Rows from block 3, named by matrix and row number. Each number is 500 + 50 x the weight over its row's rms, rounded and kept within 0 to 999. All counts start at 0. Numbers have three digits each. After the name is the row's rms in percent of the matrix's.
# conv: 3x3 conv (model.blocks.3.conv.weight, 128x64x3x3), inputs 13-25, a 3x3 kernel for each
conv.5 101:456458523607525477524512474482478502527480522536506596578588604525572562473520450472535592417485452478488467617606639466565519411550521529482403563480424545534542612632509594492471462488529559582344531415390469531560439460506557444482495476528540493479480513471460490518479511414528500385396505512559497536494481520524554371595531573507518463478483548
conv.6 109:476525458557589464647541582450457461466580479590482567435419469465507547569531559517491419488425470494466489458437522524436483471514491321492522403557541520612614481399439567393461517432610524453471503474471400458552374429476526475419533484484479465563531531522537517460515496484551494454454526498445504554530492551400541498514448501537437466481576531
conv.7 096:501445500433482476490427453543481489603526513539481476418545597491575430505498544510485488408501519432505490552463529415492442458561460436473520528506473641521492430501533498454417616510468506501535593494532499474422554441500504523548601489487415448463459529545533536574633525583598501559438544507576562589558511487500456516542450468573502487524450422
conv.8 099:438414517443434480540471542412533476552448524535494478473509582509540517352457528608450556429495478467540488541450498488469530527546442516475431539490433553513530545572405442502436468540542495500497511517491552471451498524506499522575423483496483473571465471477568545425578560498501484600561470389531488389467462517554493432469490481543535477481502403
conv.9 104:498516523495540423536522559477432517462503553487546528552484473576554488466429490513536480508506493530509548494488463456595517492548496430447502461519510524581536433449567535446487493482510443493582528531490509508451502559585482498464462419485496456396432564594521497535457475564449472514529495458437472579501502466484422561435515627567479458488555497
conv.10 098:557487492465464481422388452500586550596435439477411479575541482477493493528451482462478558502509446543539471534465552625577559464518512436548572489519507471521492552430426522474493587557448471394442633520549555488581532460526403540535519404567479497445543474580521459545512452473518523477473541532405525496535457447510518487497445392603509647648538519
conv.11 100:535405381519477575471458592506589479488566529467501530498446475602448510525498421396457472475480468485515486528493503586499531587480530417588538478490491529542548494505461521477503536420550559509447473448575396500542457559415498529530442542499540502524543444488601502450553432445507463528513397604424562450508526473564495481476510427457607583375508621
conv.12 098:487516555454509450632551583529528440414543488526563453545397546474516522520535531518459575448414503522508427540495493402472432549502436410491496457448490599526610547509509526515494529475557393539506538519483553446620466514435474482427502506497441535515423512521498456430495449430538502442444514506430413470581541481489530539471424448517513462498578487
conv.13 102:575413485548544538462522440439471507490546528538513526547511493511507554470406444525552435512548494483478526483456544487487527610541573504507489458517580417555516447486468447514503538442515545563589426511424476561524490476570509370469599500497464470557490444523446516580524522560430471466413479511509402514537520497487466548481488514496515502509549559
conv.14 104:498502400487560484506545450496470554488497510376470582469482510533555453572547566511530506533478469528499477481534611542453531446531494586480502480515443519473534498481437525536502520490482590578570500457551479449535551467387507438533416444493512498429560449484420528479442420518529547454391429536468455512463530555567500479542527539465558540453395496
conv.15 101:528566497547480503413406473641533474550564453411495426473488568526516492595524468441417511512517499433456524460469554513450535503426548473578521449568551433494471468481448521489467482465418508475490450440413503529504560500425531524496454565519534534488430474515454430461491540531432506416565509531523394569491487549539486463528548459527416359530503429
conv.16 103:512484452588609458570554539538558576589491608532492643476510502516498399557485486482547489519486467621453607505419425514449387549445324502568597535526611436568521476477537453438525493476508448488438455474582487351499545494567579477492552565437469528448531468518571533528522477495505465514495422507560484475516517371539507423432435478494515565547405586
conv.17 091:514510490518469421569490433406441502520470564525462499427554416490493483495480508663497460480450438538471496490582515430472486485499398569495483563418544520441520523390485506414489616534449560550519522582521566561554407414499458511502417488458468482506500428560420512497558410445476581505471478516410417511549548497414601426459472522524579506564462451
conv.18 103:400538575470431446375447522501438481466414458559505445547452494501482537474469607549532476530530555422438470552439465527467497565531489447581512477454473506473442470548440472480486490512489485468528492551518556622561426512610515474509494537423521531564488550443518503528535499528522490536539522582540555553476441603447456506504519559515420453484554452
conv.19 095:421490554470455504548487435380472545476472511440507497425440529542519541591459528484418565519402493396502488472478582470391561500466539482412493488517468502495442430452630464454499450534523435480542490533521534591467458612476478560463557446431540509540470561500419463531446434510463617538483547507565451574516530505458528521447553498473454579476537514
conv.20 096:560429375498486463504514463405554424459383560451418593469498555433459505409521557517474446517558525542565524454461588432410477491549445621485534493444582544423508516448403506446476404510520568568468432445606419464578433523489460535555453414555530497475488529430554408506554538481459445529329430594455518436498493465473536570509477455516443463422488515
conv.21 098:356489509545484532586453424558444507479524400521536489495400482515571502506443599419479503566451462513535529427546435538525522486571544497525395577521439533460509449459510457480573497501598512530540470401529525508519469438565485483531522467554499428586488554543514521329421487438502491467506479539551524557496517536476435504514604530538450424514378443
conv.22 103:562492523526442510490459452479525518535502545501493545509518425542554489464468466438511559496498485524552558514621603469468497515459566535492611505581523449516585470558641458568655477405479425570502474563543566508525494442525466521504512496563613463492405432497431476562362548452405530546478465568460466442454420500489425512552673448454467545547535496
conv.23 100:506491552574586463435506537573573423512495478577501499507465545403488507468447551459537556501461492485523524600498463513484425488459466512469532475488524537535527525529581509476517464487543488483378456413514458498487521390491494466451412537455549513542488557487484498438463497471419471492464602491480392545470529428503508477522513492530523475467489582
conv.24 101:600483461489539541456397467468621474408536546485483573490546472580518564516471502504566533488479421460448477506504410578478541536425405463481420504498442524423506517450487520515497476444512372472478428497538555529543532581424457517509516556442456467527583527489482459516528517453430460483551520528534497485460496481486481497400470477374493528508598531
conv.25 097:502517515485524518458488475512489559556556591590575494437356475512474524523501543499562579528606507455545397488525485566507502435544523516491434513554460491448443539462532510468478390462554570460458482476500539463401538530485525534517544551500475582464426466479490448496408446509508485521518483476561537463466450583604494481538484498468417497494447504
conv.26 096:591439530460516531491482559511472538554486445468572497367525443614531509578490528525461447516491485511491573462444565552443571480458505576541389547526407464418493542494513503490474544470475577549449468519521415430479473483448473504512498540562507426519554426517549452569572547456396551525448470486394466475504602513538504440441579456499559478443366444
conv.27 091:547488511490467450468387530458491500488505479573483496525494471466501502485493372496505488427600498499471522491589468468486534383438406561543473497503439537526543495420446580402511540510454442414422524407465509538590548498529445489532499558392480488517579561468604492487465472494579447545533619556455576449480534587541468510552467506452337534573531501
conv.28 105:483553557457470506508508499594528523491547515436517513494432526567493521506519421584477504463456479524459608470553505481483457506532533564499537474454480475486448460623494538550458455556537471452427523511401588558520495490500432515435428389465473471534444462445514560465475457448564549512526505437487451398494481421477522482472451442524548427524513502
conv.29 091:491447531428511450500570421484565463433513531468520453484487427503518463576595412484571409562497443485477505507570444446440457511437497468598496446450492562553505479572448461513524423564519540574512531439427502495537485452544551503537605568522517494458461524431451488451438490447603504434593461448435503475343504458583525489527531499485531449468417540
conv.30 099:530483414563513467487512607530603550526480476450457458477618494436469526496492456488571446479457479401512527469568485511491474536520460527587557474487498485599518534628453433519486376513530514550536461501573528566494502505528406430495478449437480537472533466540507494589486540534481531588432542508451443593609438495501484523474495437596523429531468451
conv.31 098:574615572542539399448535466557543571503467482464393472546534377555484548492465518432469530493490527487506445477518543426534539518459565576549424459514428475462502464602484456582592474479494544477533497491588453459445515486421489487556458443511452442487495535381534531377554492471613500545411467425509565431478496488472534515536521538498484496459440531
conv.32 100:557522469521563535457531504464465617474464444468460471364500489503576528517552467549530506547532489529393504572576487553587526567441459552478504517498435533426434476480399515492494522472511539485435616550551553508462453477503470464471459533432448562528390550528468490580634473461588496477469579403501494450548517486462473400537520529587492486518524545
conv.33 099:464481508511463513574520629484504525503632531565517491557559612486476589495451514484526508477609502499477551524565485468438508464571507372419542471580587533592449425539502419537534499552512491455461461424443485567591563506441553510385575540501514526533381501565350440439431357436399543430442639593427444478481523499576523436497447446601555524578504532
conv.34 102:516503474538472518520481507530494447582513470505520465512500523508491494595527534547406502412427398566450649481412432510502508467553574480514388596534496528449540511478413513562474475560509478467495494541516558563563580511572420538488476530405499549466453462505433463467462428567540553517542607450511541548495420485510447454572520512483610449549588527
conv.35 096:476405429429482415497512572467512429479449458433427504542513550512476536427524596529554494475469465400438441508473572483462507566474458572551479565498423543425416519466529448460564502514471540508491442453565481395514624413469552484440563418507449555552485499500561583467537496447468437555504439561538400616522482506468418463562511455578452456545475525
conv.36 101:386576510422494486489442453492487498586501483553537395454487523560521478603588522458556593549452446501438474509507474478497436386474576478470529445495454382531452448520538531516530459509457524522528514463526506391502450493586520503415469438540524480549558496613567532536469517562467565534426441538452510566420527533539486499468540537426522504481496444
conv.37 108:455511511416598480541484555472470451453486509516482514407530463480490434508469525532587536584477481512518528453532549472467532577485456446529557417545519429516404472423503503490596527550433589456438500492560561488519432479535424463510504467572496514508509440478513493491573447516404452475568457541504503554454448401487532509485427490457539607536464632
conv.38 105:488507562515551464458456552516484470543419543493426481473459431483571487421514608478484443475445474511547452510482471435517535589491464508472489492514564409585501580491442524520504524446520472387429506485633606562531503510385567497517491465477441477503469515457489559454393527492496511551557465444545471433501472468456550597477437550486445439592460617
conv.39 104:447528565436513506523458527571530495540521505573549508451551617542476509586516553575559433538488467431487522508500493460563543427495500453563502528509424439569563445431508577589593490474554459559426502552493413449448444526417490443486498509556405503509461453488532461451457498425570473473426529443416530524543500467520505431528464487515556477453504507
conv.40 102:561497420420461487492450476433481516453514544512507529533402528509523435524522510505503448461530381464485502531448535492547522426519533492430505438537551527525629481512542499457468521449456528479559547552529532512605515476522465500565500519499520495459504480527484547545500497487520559567404535523418517570484507458611537465499546487446514539524494511
conv.41 101:463474458432489403431510417521468420559486508419622495452447583462448571543427566506516430552547541497531575471497589503397501469468531526525517580487428459512452458585535510472439528401413550566471560539554537518522561468529639509480460532396568435399473551477500409500589521551535534464497427555487520451464515445423450497491543509557524389524474325
conv.42 105:522497471460527451534503539482509544585473457519507489443412526491569519490505454473518546498490567498427505493383532499486506507459471473563556546457597563504538482460556438498448433484454422537539516567519477547481517434567561495568544524462398492625580497510425447573422537456550514516504659422379491493506527552418473420465410565512553521427549402
conv.43 098:484500429512456485593467457462501509520537489474484567584415530517531496571411475516430527450522469519567448510436485496457527455571456516502459449483443546516492499556496415452510491552484538445533473511525550452591504457377486478477462427490458538531613480449614482576506519430496531489466455538531524431485517538500530428474500514515501465480550490
conv.44 096:507513561505514456414445514444451519464453530513486523450444442510450457525439555492469513539460503571456492510508364441420494550516474573602519516536420519531481539512349551517421489401472456580563498496565519588670425528415482521572473483619501497432466526452519425461480534556499503603530576497495583461503485601393455576505530521554562480356519571
conv.45 095:465464574561484519596502478565484449549489595405477530554484472482457483496555415499459525497492485519490537539471444544514432502510477531489501569500484456453470520563542502547482524437460469501544450536516506503421543603499521627509539575443479545509496481488428481556536547503483480489512504514550517501479497497471500559533567475491548476505543476
conv.46 102:457566550508474384491561515447434439469501490452482581486510511412573508537491508530514497503538523459437512497518498551560455510526455479370425496493576505487565530445444505605474590459443537495441474585550552493424574628541347544554479450597497603490541521511521494540558474520539496523494533478489453540551488621508463493461550585468607549491514505
conv.47 095:526516526577497431452424412460488487567403465511498460480554459408503494378465530457586493555565394471451522518587520528545477509520537476473491482497463510451434549515505458500443487422402625551464524536500614506423567554482468469475539518519590531471582489466561572509450517489523580515550452441500501459508486474414523559568520480442488473493550488
conv.48 105:556484545559565491539493431487507483581494482456484561532469506528494552462420562455438411428466499429537476500491485514512556447550595535572542554490534491538439470534548513452467486482456516529437539512538518514541568589563513444410481471462496501495482539514534526493487502460477465479461367540455440521443491534601496436468521453522498543510474481
conv.49 100:456627498486529559460519573513488491438501573527486571458359494433423518489492531541421458539496453420480543583515531567498554409474482482475468526478484515418516498520521497473553379494499551487529527546525499530517506511528569509530497523495539614550457466398463389524444444627481495470531505482472503409513493548528594596561586587546498521561518465
conv.50 104:512451433522540527546563520574571482486445474468519435540517510533495460421559460436532474471542546473475542447550467519474580488561475451558514366439566483495495449532567424539491514496530500461481504510611469532492544446583503408498512522572437484525497493590508447515477432562477561587516505450541445544446524522428569486505500525474374483436483558
conv.51 105:486478477463509544460560564555485457546413524485501536518492533469576465511552447468519487430473552513443557463483541546546589532387504473503496489443484556477551511434509540462512396474537417509582510494576448507496601537543549495569466409590569535501478409550462561510478478592473425504482488525496487469533462473573590465465513679517431508516496436
conv.52 097:515487458560494411525507473524430505465510512397507391547475512563456592553540567490575643512594561514612510544528487510595492414512432439491511537474485459535508511562437487512457475535518454500413498516475473498508412468539522499555547520494509554405515467477632511527453527486514474451570544544400412486588563550518465487441406405473531532474545502
conv.53 095:454624496441481406480446526509497380409508494495441475500493525513472409496430479414524439407572539487463497529546473436520548485514488469467453518558497553564428510508480486519495440525506484496516502535505465470441473413412376517536515505533560458535429554506430528568486422440519536566539584447467529521449543475432581544580463474507553520354442432
conv.54 097:556543582484499525477468565507491535436502474542474456514563513505478520542406490374549529491458513437561529479568579451547519464504497435557490480537572579548465547562624430518442441501444495521443494575487462561498471573565487497473521492460530487462518532574441470424548472510506470430476506526464586683398504569464413505543561529473540493468506472
conv.55 098:586469407403509460435507496508539489528508531485542533573414496549506568494471492433625459591527527560517441498421522477449487464414515507532534528476476480519388501499576449461500516548531342449587469431534545519480508535516529490462557513446553509578559477569539528452364461572501469479493478479511450469516479456486488563414385428489518496494487470
conv.56 100:532522491465519545509541571556525569466447406507437550446530452507560390422459456404540433498561524522481491509434504493467490584484407414473513458454530426482562539535525495435441512487496436477444437446373618502528460471581482447468499488494577534402500563410514482574452535520433450484474552479557534556485428462463527570552523478535528471464526486
conv.57 095:505485530465511528480624584497477546473513418492516557478492552451573511451493413558590462568537543476534450400468529478516488444479474430587561472556504441487497597488440494400393553434455533528447476440498526538478462491536458513537538541535532493604533554534462541453559539481486460491557477545507497485501481560468516491517564509522454479510491492
conv.58 095:418493430494456522527466434502420580412490472508497494525480505518480584526520510517513441519431502455556527495472462446423462463428566440561521443515576430455591506525454572509457548484474548552457450465504398463451572473456470532497458454486622522559494568564421501480538563377547427465530450474606440469511535465444553537457403473411443541529478597
conv.59 098:400509526452476476514529463461551485479515561542516610536578565462484492421568449530494442453458500514508558516480539488532479470508483494524443508493495564532526513534491389475441464458534471474483427497469514428506514556472541489514583492554506557606443514550503376424485504531460387422601440438469554537463612454484553559430603596435515453462483417
conv.60 096:504468488554499606529399508526534515611531500567500428427482499433442519527439502552432506609570472521501444490528517514434441459467439477498444480463549529518498491424513539424588459497560497492454475544567443515570541569600530511459463520454471487571492428476525418514523536526464458527409487421483552583405429482532449410619475379511561482490595494
conv.61 099:484466558534499540622497442542499598564551442538456522463575400495477495570410394464523473533458410461479455418545443462531482502542552442523616512508535490536595573499538447419486516495441466435519503600497433498606445467499485535426522459480400529386491430468491501573550460510537580503501460524420578429461525486494500498570483430601597569471520533
conv.62 094:510531581455540521626501479425470491596468511552462586472583504462442496489521440606490517454490514467491549449500476428543575484505582518504441554487549522599513483471489578536502502604429555484496457539468482454384508518503533491502597564655532511573518540543472472559543554463467487532361471432455504458495510450508516455490448546481437522496523502
conv.63 098:487511509598514488497460520613512434593525422515605553528505495483522553651502498510575542496454452438401399495435476488438418522522506495459470525494421436537497502459509452509469550475467526517536510550472567586509486524525502439449536532461500569482499544523483533494527488502491538500586556469476555539603492460580417454616490542547426457478439452
conv.64 107:499548557519541520553478546545611452481456453443455527530507595468439496506539442528561547575529403406497452437430516501383397567577552511496415520486419510612524411515533649558521518500513475548494482503524613552513563458508406526434447484536482494515549458519443485547514588422470513533471519560526523535462426491467471511479544477555601575585549463
conv.65 098:508546463570561520520499523516485417540492490485514398404501449553431449452534529535577513453500526470466449534383510453520499458535498513448515521429503472440478445414500413441401516520533449476537368509568510495619541475413472549613538483616463516550533508472460482474473541384370524570510430617474513513521554443450390499498516447456468539486474482
conv.66 099:407493597527487504506514496505464460497530548414644486484486414473453445641540508563669459536513487530497430607489475524507515507473528558519470474435581461554546523554407476439513593559410527493545392550569444514449402505520468559503485463592550509440350499437588503526462517430516463511484551529466547533533512381462511463453496399488567458428506460
conv.67 101:497554465471434496553431484586503508426483489513395531530512444538521426537448487465485475539478416470448420543474550529495413381417554545503408538502505461489591568451560470489478571493513536451531556478443584545490559591454409428517476410508449505486495581572551483558469517516462476551600595499489485542484483469570503523468509441492480422507552435
conv.68 105:541469430434508563453452575501547511510474493568471578576471488570464535445507539451497622452433585554428509440462578614612532539463471537497478489513492461537497523501506472557516466449484537386546618503490558515415570497512576556412564449503549495517467417545355565563524383542521481503577468463520509499492512524498526494555462552563516543533463469
conv.69 106:442530532526491474444466528500615469481509462585484452415457412526524625563500505532601540597566514519494469500482573539532503602464531544504488518577402542494541493473482454467641544426629445460576449424547488488478458597457583521428508473471510427413497478528531546466409451522474523531428404529550531475541493467518551456536516441454584541516495537
conv.70 103:554514562527556510489515425473463577510461473449446550460529484460501472390494440461441464510548455564561513494495478541538465409567512542490600512570469596577453497536449496543491457567578483477511463480545477425484484506591412489579453416482428467439498530534480599581578493533499424548531519490531516517415482498509490487504523565502434506550465512
conv.71 098:380507432442476490530420429528486425431478451491529449544533516550537498619500420429496498528496438495474501541518501582430435431482514485424399523506500478548426429596450495495449489494493526461478480518505417491574596544463489501461432476507465550466537477525502522601602409561468432476558520488545490519489563528535577505566394471461464405546511462
conv.72 100:433501465480551551521482516496560516541533507478433509462546503423479446527597513471462569463449450464477492515532478384455520470469472492565534525527530496523539492551526547453517538542405524492491462341506447401491590526493536480453487579507393533460366517531535527540457499501513461428468505634423574446469489443426562560659570513482505416468473414
conv.73 096:482463457527477438509490517541485459425504478542515511458562464439568471449492467537471599424393573488491473538490562505472471441468466522487480469426502549402473522478454515442463479409550520475484524485577507497509561546527416508532547578553597546521522536478480465458460449578420509567471516516517502536465491470498561426406602456481422582531505478
conv.74 112:519506459503473476506505462424529494427518467522528401518493523435453500517506452598460425491488445468553453572509513514534482539496470458507496584600443427546552542556579469514544491509515501594556539564522500548532534493438386544540450568476562519491468502531432513487344543500502568548452527504405499514456516470407504488452505533572537428510498564
conv.75 099:608487445503446477433453529374476497416460552520563518454522496493425477526495456512578509414572545400478469591563498532473469404451506565468554479469514461415609500450558486468518428590487491431459519416522546528560426531501435473454477446477533457491488531427564523580465572627465442518491446540507433447495455483509516594445506513563461478542531448
conv.76 103:493505554587393532552498488554581449511493482590472450478464455592471446499445544508448434394469519536609569458455460528555499435462487530422456564550465484549492544597467516500405506427428559482557541523468484513450426542458555567500567448436526528544472399523497465513563466467540512451543550451486484443517492403481475533522438579469506487447554395
conv.77 098:506499482420467543539494546624513579421467470438411528482438593545419432594452480489519491500447533572487457570501428521451512497481528557542608589469547493520495528503391542538536557465567596493465562472554529518499547458539555500500478519544539434564470508503515421479502461515531518449466509515538495462554498524483498609484549560553498525622463444
conv.78 100:439448556449520639519533491517490481488457471544543506483605481438523437495574592448444515501501548393535558507450483503502549463449627505462472431432525478527551615520484537472395483478489499474457454511566405482508534573439477523450453535483537487488510443496510506492514503464495487547479463479520506528394428432532476467532506429503585532491507497
conv.79 098:480454502532454520503429465441526504513507477595479450510439448490561570489550601445523537488460524543491417528530460527586440584511456488427522530496544581597409521464480460561451554564562465472446471519430512504534509524523426498459602530517469445457532552474469432478456562420430537397449539525545480511423494477411488522571520492477448490503532518
conv.80 097:516522513489433520501481514510409494478442503485498470509521566478449448498497444511486560536409493348595500520457528488494568408452561571535556462441596517567541545540447588435551517438453577396440539505427522556530504499548509455457524439433422543455481509533457484527529434486504478486453499561552454473476506527573538431471409478488464574494563433
conv.81 102:409441416533531466467405502543536477468469468552473495528492498530544369643432496496512599479554521480400596468553544428557514552495563514536569524484511548478488501478481484540523510443476391463468490503445455525520544494482528513483518459531533547550450408476481433529472447482529507529492487515568376471505413503546458411477519554443530452470483484
conv.82 095:516415370522434618472521581432581592465524519420550461456479479530454497425522510482501435525429460574490452513438430512396388592520424457560494523499489505516487443496444456520422552510540534498478529422529485545517472554457526501526441562415519453475430486521527488521488542558522534519509499424438443536452454500521523603476506516532490520522422469
conv.83 098:519543484513526510502507422493545597465473494428464513410399522547514526392398478474388530546556553571484510520473469584508485514597575535477537564537491552522523529515604494512482612408464399410479478455414559566529493444524498485544411457493443498518526496549524500498445461489343486464538416488434478403505471491550476557495480442483487460529450504
conv.84 095:518523529511538443426423563480440553449537522449565578519434471562591519487552564460501475425444507539490528508576513556624449590520395475536671478501494489452551513467473517474461494501532484509497551496440472390388462429532464482458475486422451487442475483544527621571415531531574541448470515476507506479473513547454502466378496573472507487489513438
conv.85 103:434452514514474487492427469430518549431517484638540454507502498466518506442480539524540494560593460538525464534521426587492445491402407498499401455460468486452609536539489553516522520404478637504414536523422542591509404450528462534578547554533487460485514516481530444512538502402555575473489572574393460453495458565511425473543420392507529513441565496
conv.86 104:556480490402522473464577499467526464431408514419561497484512491555556526542492527489466521480468430454448511452501564488503468578452494395432526475473495519481519373465490465553483565395475455491586580430484566461505430638603468484455563502510410445572518501501557526379471381509511464464591503429514517454499552469481551535416428571448482536595511461
conv.87 099:454524511497405413507544498465481486394475444529511380616435544451402440535519467523587495433480510445470537507580460488452517479471547505545383473545544537466537539543511538492412468466394501528506566546504488465534430534553437523538466433513542486521572509540456527531572534544538571494505491621534477421509483408531540524544505413547525489449480551
conv.88 096:480468523413431450557577540610628505516506429568471567519508519536475384440419466468583508514496563438477472526512502500442495444463551503568443586563549433494548558466571557467521445507567566446534496455467484522433493526458510422477507463483487538533539492479537498524570462508539454468467486360543477452527478406447511423585436610519485523496502483
conv.89 105:516469487449455508439405536508543611550594534485553551410469437496531541480539562443416490521448544582528508490515472546463568533507501502533465490611498515487460463383514528568482382529391495508378541519525459449480403520601460647570498528519440479411527374443493454536443420441459503549483485414498579570434557554449525532494534512469544544461534511
conv.90 100:474479465476539475583507505518510451557538503534520402553507552497439452449434499434463503387497515511506530439496442473499505632440493438525526399471541509523513529412500548523563529438482591475477626513501577433525512450585481478532511485461538487530510506486442548463510547532538511562518411423425529446420492407482519367603386516536500467440527417
conv.91 100:492600455421467508565498559540494378488549475437531497594491538482458512531531497489515497574437586451534440549472387457496447435586588467468474496474486551456517561560424474438569584441512489461443487482472558510441592438482465530578452596507558524386439563460483458571549436422533515415546515559518511417487485614408470565542472484463454471522456528
conv.92 100:456512416410480423572492540406503571441500562584395485574488449518470496485479482475450433548550534494523444492624507506475479585527522578481554518563425530501454462500583543473466537506535527523511542384409501480536507504481447483442405446402557534538546509550549437478431471516500452515409448485488450439483503535554498583548521548582487471441456540
conv.93 102:491512590627509418566515481460579569500457534530483431455493436487528536455484397483417474533543501549480449596552576436465536543487443485439544542593581543485557479525505481472472449536507553432450499514511521426467465559460498547485569464446495575449591473516542529505477464525524545560544584473452422541592451648577410481434471521536616477531552450
conv.94 100:499483526418457516514552434454429469526516528514504426493548574490545491472601442481595622557389493521396452488523502523473520508560457554498567421472541650527422520537463571452501578609564526465504506539495458507509466507431543544454451437465518635399503452526447551517440483422470486536561478503414441501467488498459452506553456375610414400512546521
conv.95 097:490480428558410537506471565504483455451484488462567578524524438435448475506530529462526430573566560562561546424424532514468525489535460555444518523453358548535545409472519479444530405495548408406506437436503536558536540495464469579496458453703491531484356473539599473520514511484494446494599515581525572448528518473450458487500516533555505414524463532
conv.96 101:457420491479534529543546533466387479515472459446445528463445557497431494505448522450455563387526444566554429479438523526606408541512468526476382577527376662533472466512430402503456455639524515534522469497454451593552488551607408486455533506546451519472474420547445460412478519438482452550443531623520502445502552505476555537470506553517465515491543630
conv.97 104:465503494493534510399466604580503521550531389589562525546436515469422403573562649475418544497449562522455524547501449509508495477431370549564490588541420520469502446590552493461407502543432570500525474475474481477462462445630489463492497619608506490493445459450482484652511470605451497487473456548444429506433445519491590533542483522540479469496510548
conv.98 105:500423566507509476607497477524537514418589502496543532502504530527462481493525537472487417476480445482537538479385430524528506499575561487449474425529553477484517489489494497427610563597564500509572486472541473464522418494505530511544406471486638499489520438448521498471502561481420554554473488512527487451485460470493422454509474502481481546497480592
conv.99 100:527505487446524513427446576522524476448460541392514470561502495454455535438532535555500492424476456585540576534542516501484469592482393421484558478530574519422534513556523417500594549508486505552568423512549509421448445543567568477469574560411446575595504493575524600529497509536515602566462459425478475521507472433449508460438540549500512517531476552
conv.100 099:462526477420489646505500459476526492436526437455504470534412482498505477466495461503413539538529513420412570394499462479443418467451469421497643555484519635441521441557524545564462523572375467635523518556515500592472408386593560490523485434418372526526507478458496490497480617555573530450512450444514471459516523414463553467460553512454518557400570463
conv.101 097:486510516531551513595445499506499415577455474617571519502580447449523437484475469390488448568487388532512546540548500475580547436423442498636512479528507459482536508457514538441476470545531484512453484376549480468504452479480466495488554456459546509503461486442442474524531417476467479513493533503403529471520475590569577505457450439418470456389541506
conv.102 102:423485458487550457460564561519496503466432459536466562509434499457452479426486506527494580528461517579523393503433485572563440505599500442452571546458466506546489479479524502524455569443471370516575451461575641475505418452509460428556376460582497459490477578388420580515386468538466530578563496510555556445469484523514386495455483590463491622447469548
conv.103 100:516458526559476476570441403548453578536452490574484636542475442479406438552463377581525549532527443410461442598565455474595500494538490488487487420462502488484558553545468537563500549545486545470474493543456525497417500475558477518468500469582518541496524476555523507618460460482431514442542507526401475599510557450532488529477456465536482491569570458
conv.104 104:409426555494438564500470545423473518453410538459440459445546449500464485530451491506517421453407487486529579492519418506486493534563559469490498532451552457542574588513509542416485557534483579504500570596450520535541420404448474457550436466450562497506607558532505486463522468489554537510439486454409513476442524556456546507491466606557510521532539462
conv.105 105:558504516478478446467507390479651433456478515438456560540463539455504546481619461571523480536566459586457428558498426544495460557479416580617505491577547474521538502464510480539555450505487470505565475532525491441520451504442459564480489455527440594522457495413460471466502461437567533580492443459626507474560426611481556530499535489487557509425522537
conv.106 096:466411475499483458545530491452495507511509488548512488495469519457373480440497531457410522456398508552570586521403429489462535500460497500489452510548610388486576523457447480509493407549478424406408562489470547417489455463557521487499502453524420564525526483533501577493498396457557501525593546482436577563542482470495477527595476435502540502532530491
conv.107 099:490425560433495579512480453532487489389404407454476428490477505483455479553521489393471528429504543558560470446524440499457531543585503485471539502444473528491489466491463369491518557553560464496473466540557489557557516520372416491399460579503574357584486434498550402458449471413481490438515605575460530467482593507558451609528505445500475477465591502
conv.108 106:511549552547413528531451506407527560416489549530625518518433475438436502520542484521436480486430517472524493457490477540547500524522442470519551469524514526541454487526505465480470476520454522550502424531507485429519560513617489528544460474530515494517459449549563484460468560559506522527506470507448504563496549419466638498574529560521579438495514547
conv.109 101:414524542453533500435478490517510495487482464478507465496506479493502452560540467462491477521491489523396459502527523433484466565542479495491480554568514532532575459567502549530518527528544494512534481533466493555488497463436523447457459508535456426554504494503487473593490549494469493456555429437602499485504576421529498439541573518492483441485480498
conv.110 099:559481507592527566482597569596521369492576437533526498428524561502394468456480461604586390464563483547459485420515535513591519460516461521510564495531488459519487451460542524406482424539476568512506432473464403431556489594586502460420467451427533462519577496473536502543629562455435550487444528479455503493399420503423475522497388503533450498531474496
conv.111 107:497533496610539495448468403487504511497498508432472465567530550488553531476427484411493495481554559483491479477509407431478507481539523511506589419445464588516540533592473572482450477460494484456509442429437542513441512549526457458611495397428489537442528513528463508526530487508460460480552593451487499566520424422513471477542500548424441511559547544
conv.112 101:450481489476481498491497492482555465571500513458498444593632428493453515482556482431504579499500508432542524487396449502491547523565517487469416492585504512568494552519392484587532484476473439538484492514511490511527567583415532471448588534453584579561566496476462525528372456421567489523549477531437520553577435426461462526478490500522548484511512548
conv.113 098:453609454494527498521532514485506457433540508478438471473508502554489453612606566503597422529476468630495503538515510518506530452481517540555516530545535549507547628529479591446526418518444509469425404407466469468485548509474464517498450530453386556513394442471558472582558424437435522509496579470500542461593484499558494461553427400522500491556523501
conv.114 095:558533507472468481444425517466480536444424504511463488490510508460458490512406399538486399516473476410495548490504540519556470464431508482474503489473508568427501490476495506480590519567516408433540515475636493461499516480472456484450475544458462584567447552584489477441426495554473543540607466498505560481470408421490428481419501462554467519553448538
conv.115 100:446419575489505491502429468515489460576467467547495437548487549469423491451519401503514507462586544500499573574564592511559447384483492545453429493516489508425424448522462455537433457513610574533366502508486444503605604485518538468437449540538512540598508533482519542417506500444442515583501557615473458518539484422514485573529565516416478461504479566
conv.116 098:526476551600477553572539571499627503426504478488514455539529475481503417449456452380509440513543454461532458488447452472526550503525463567514413488506496460476495469418601414490499490574517464538330534510481501563575543462418488572444487522519439593469504469461480400434536518389515606483531498468566453483490550493541520472451430481566514421477464462
conv.117 099:569498420491453465487475504473508522429581579543493526504482503475486551465572556493549583550570528555539467567567569528505524432545543535509558484476515541532561466576501574448505516425546508567507472461391520478478469487512530468431568436475610504570482501566399540477564534504434461492495529562410425519535481553592515469497558575494454436456413500
conv.118 101:544458503473503485591429528516528531480481491422591512493453504528491455444570479510450517609589495593502477548496524567422435501539571482589476449529398485545388503440488558410501578446421556534612498409529476403598511475462413444492458435534486498421466611484490502467488558498526315557562473531442484520454468615504479567550473525434543505436432480
conv.119 099:481526533528489489451513492531630576466520490399514516468522383450439570487537469557493494375513476504532548426498401561529482553568514468526569499564502553495544534492494455507479478479514502510480586474457529530552489486511534440491523554459474577499533564546584439492578416505497495456510613532511473509500428562557468483556475477532564504562537359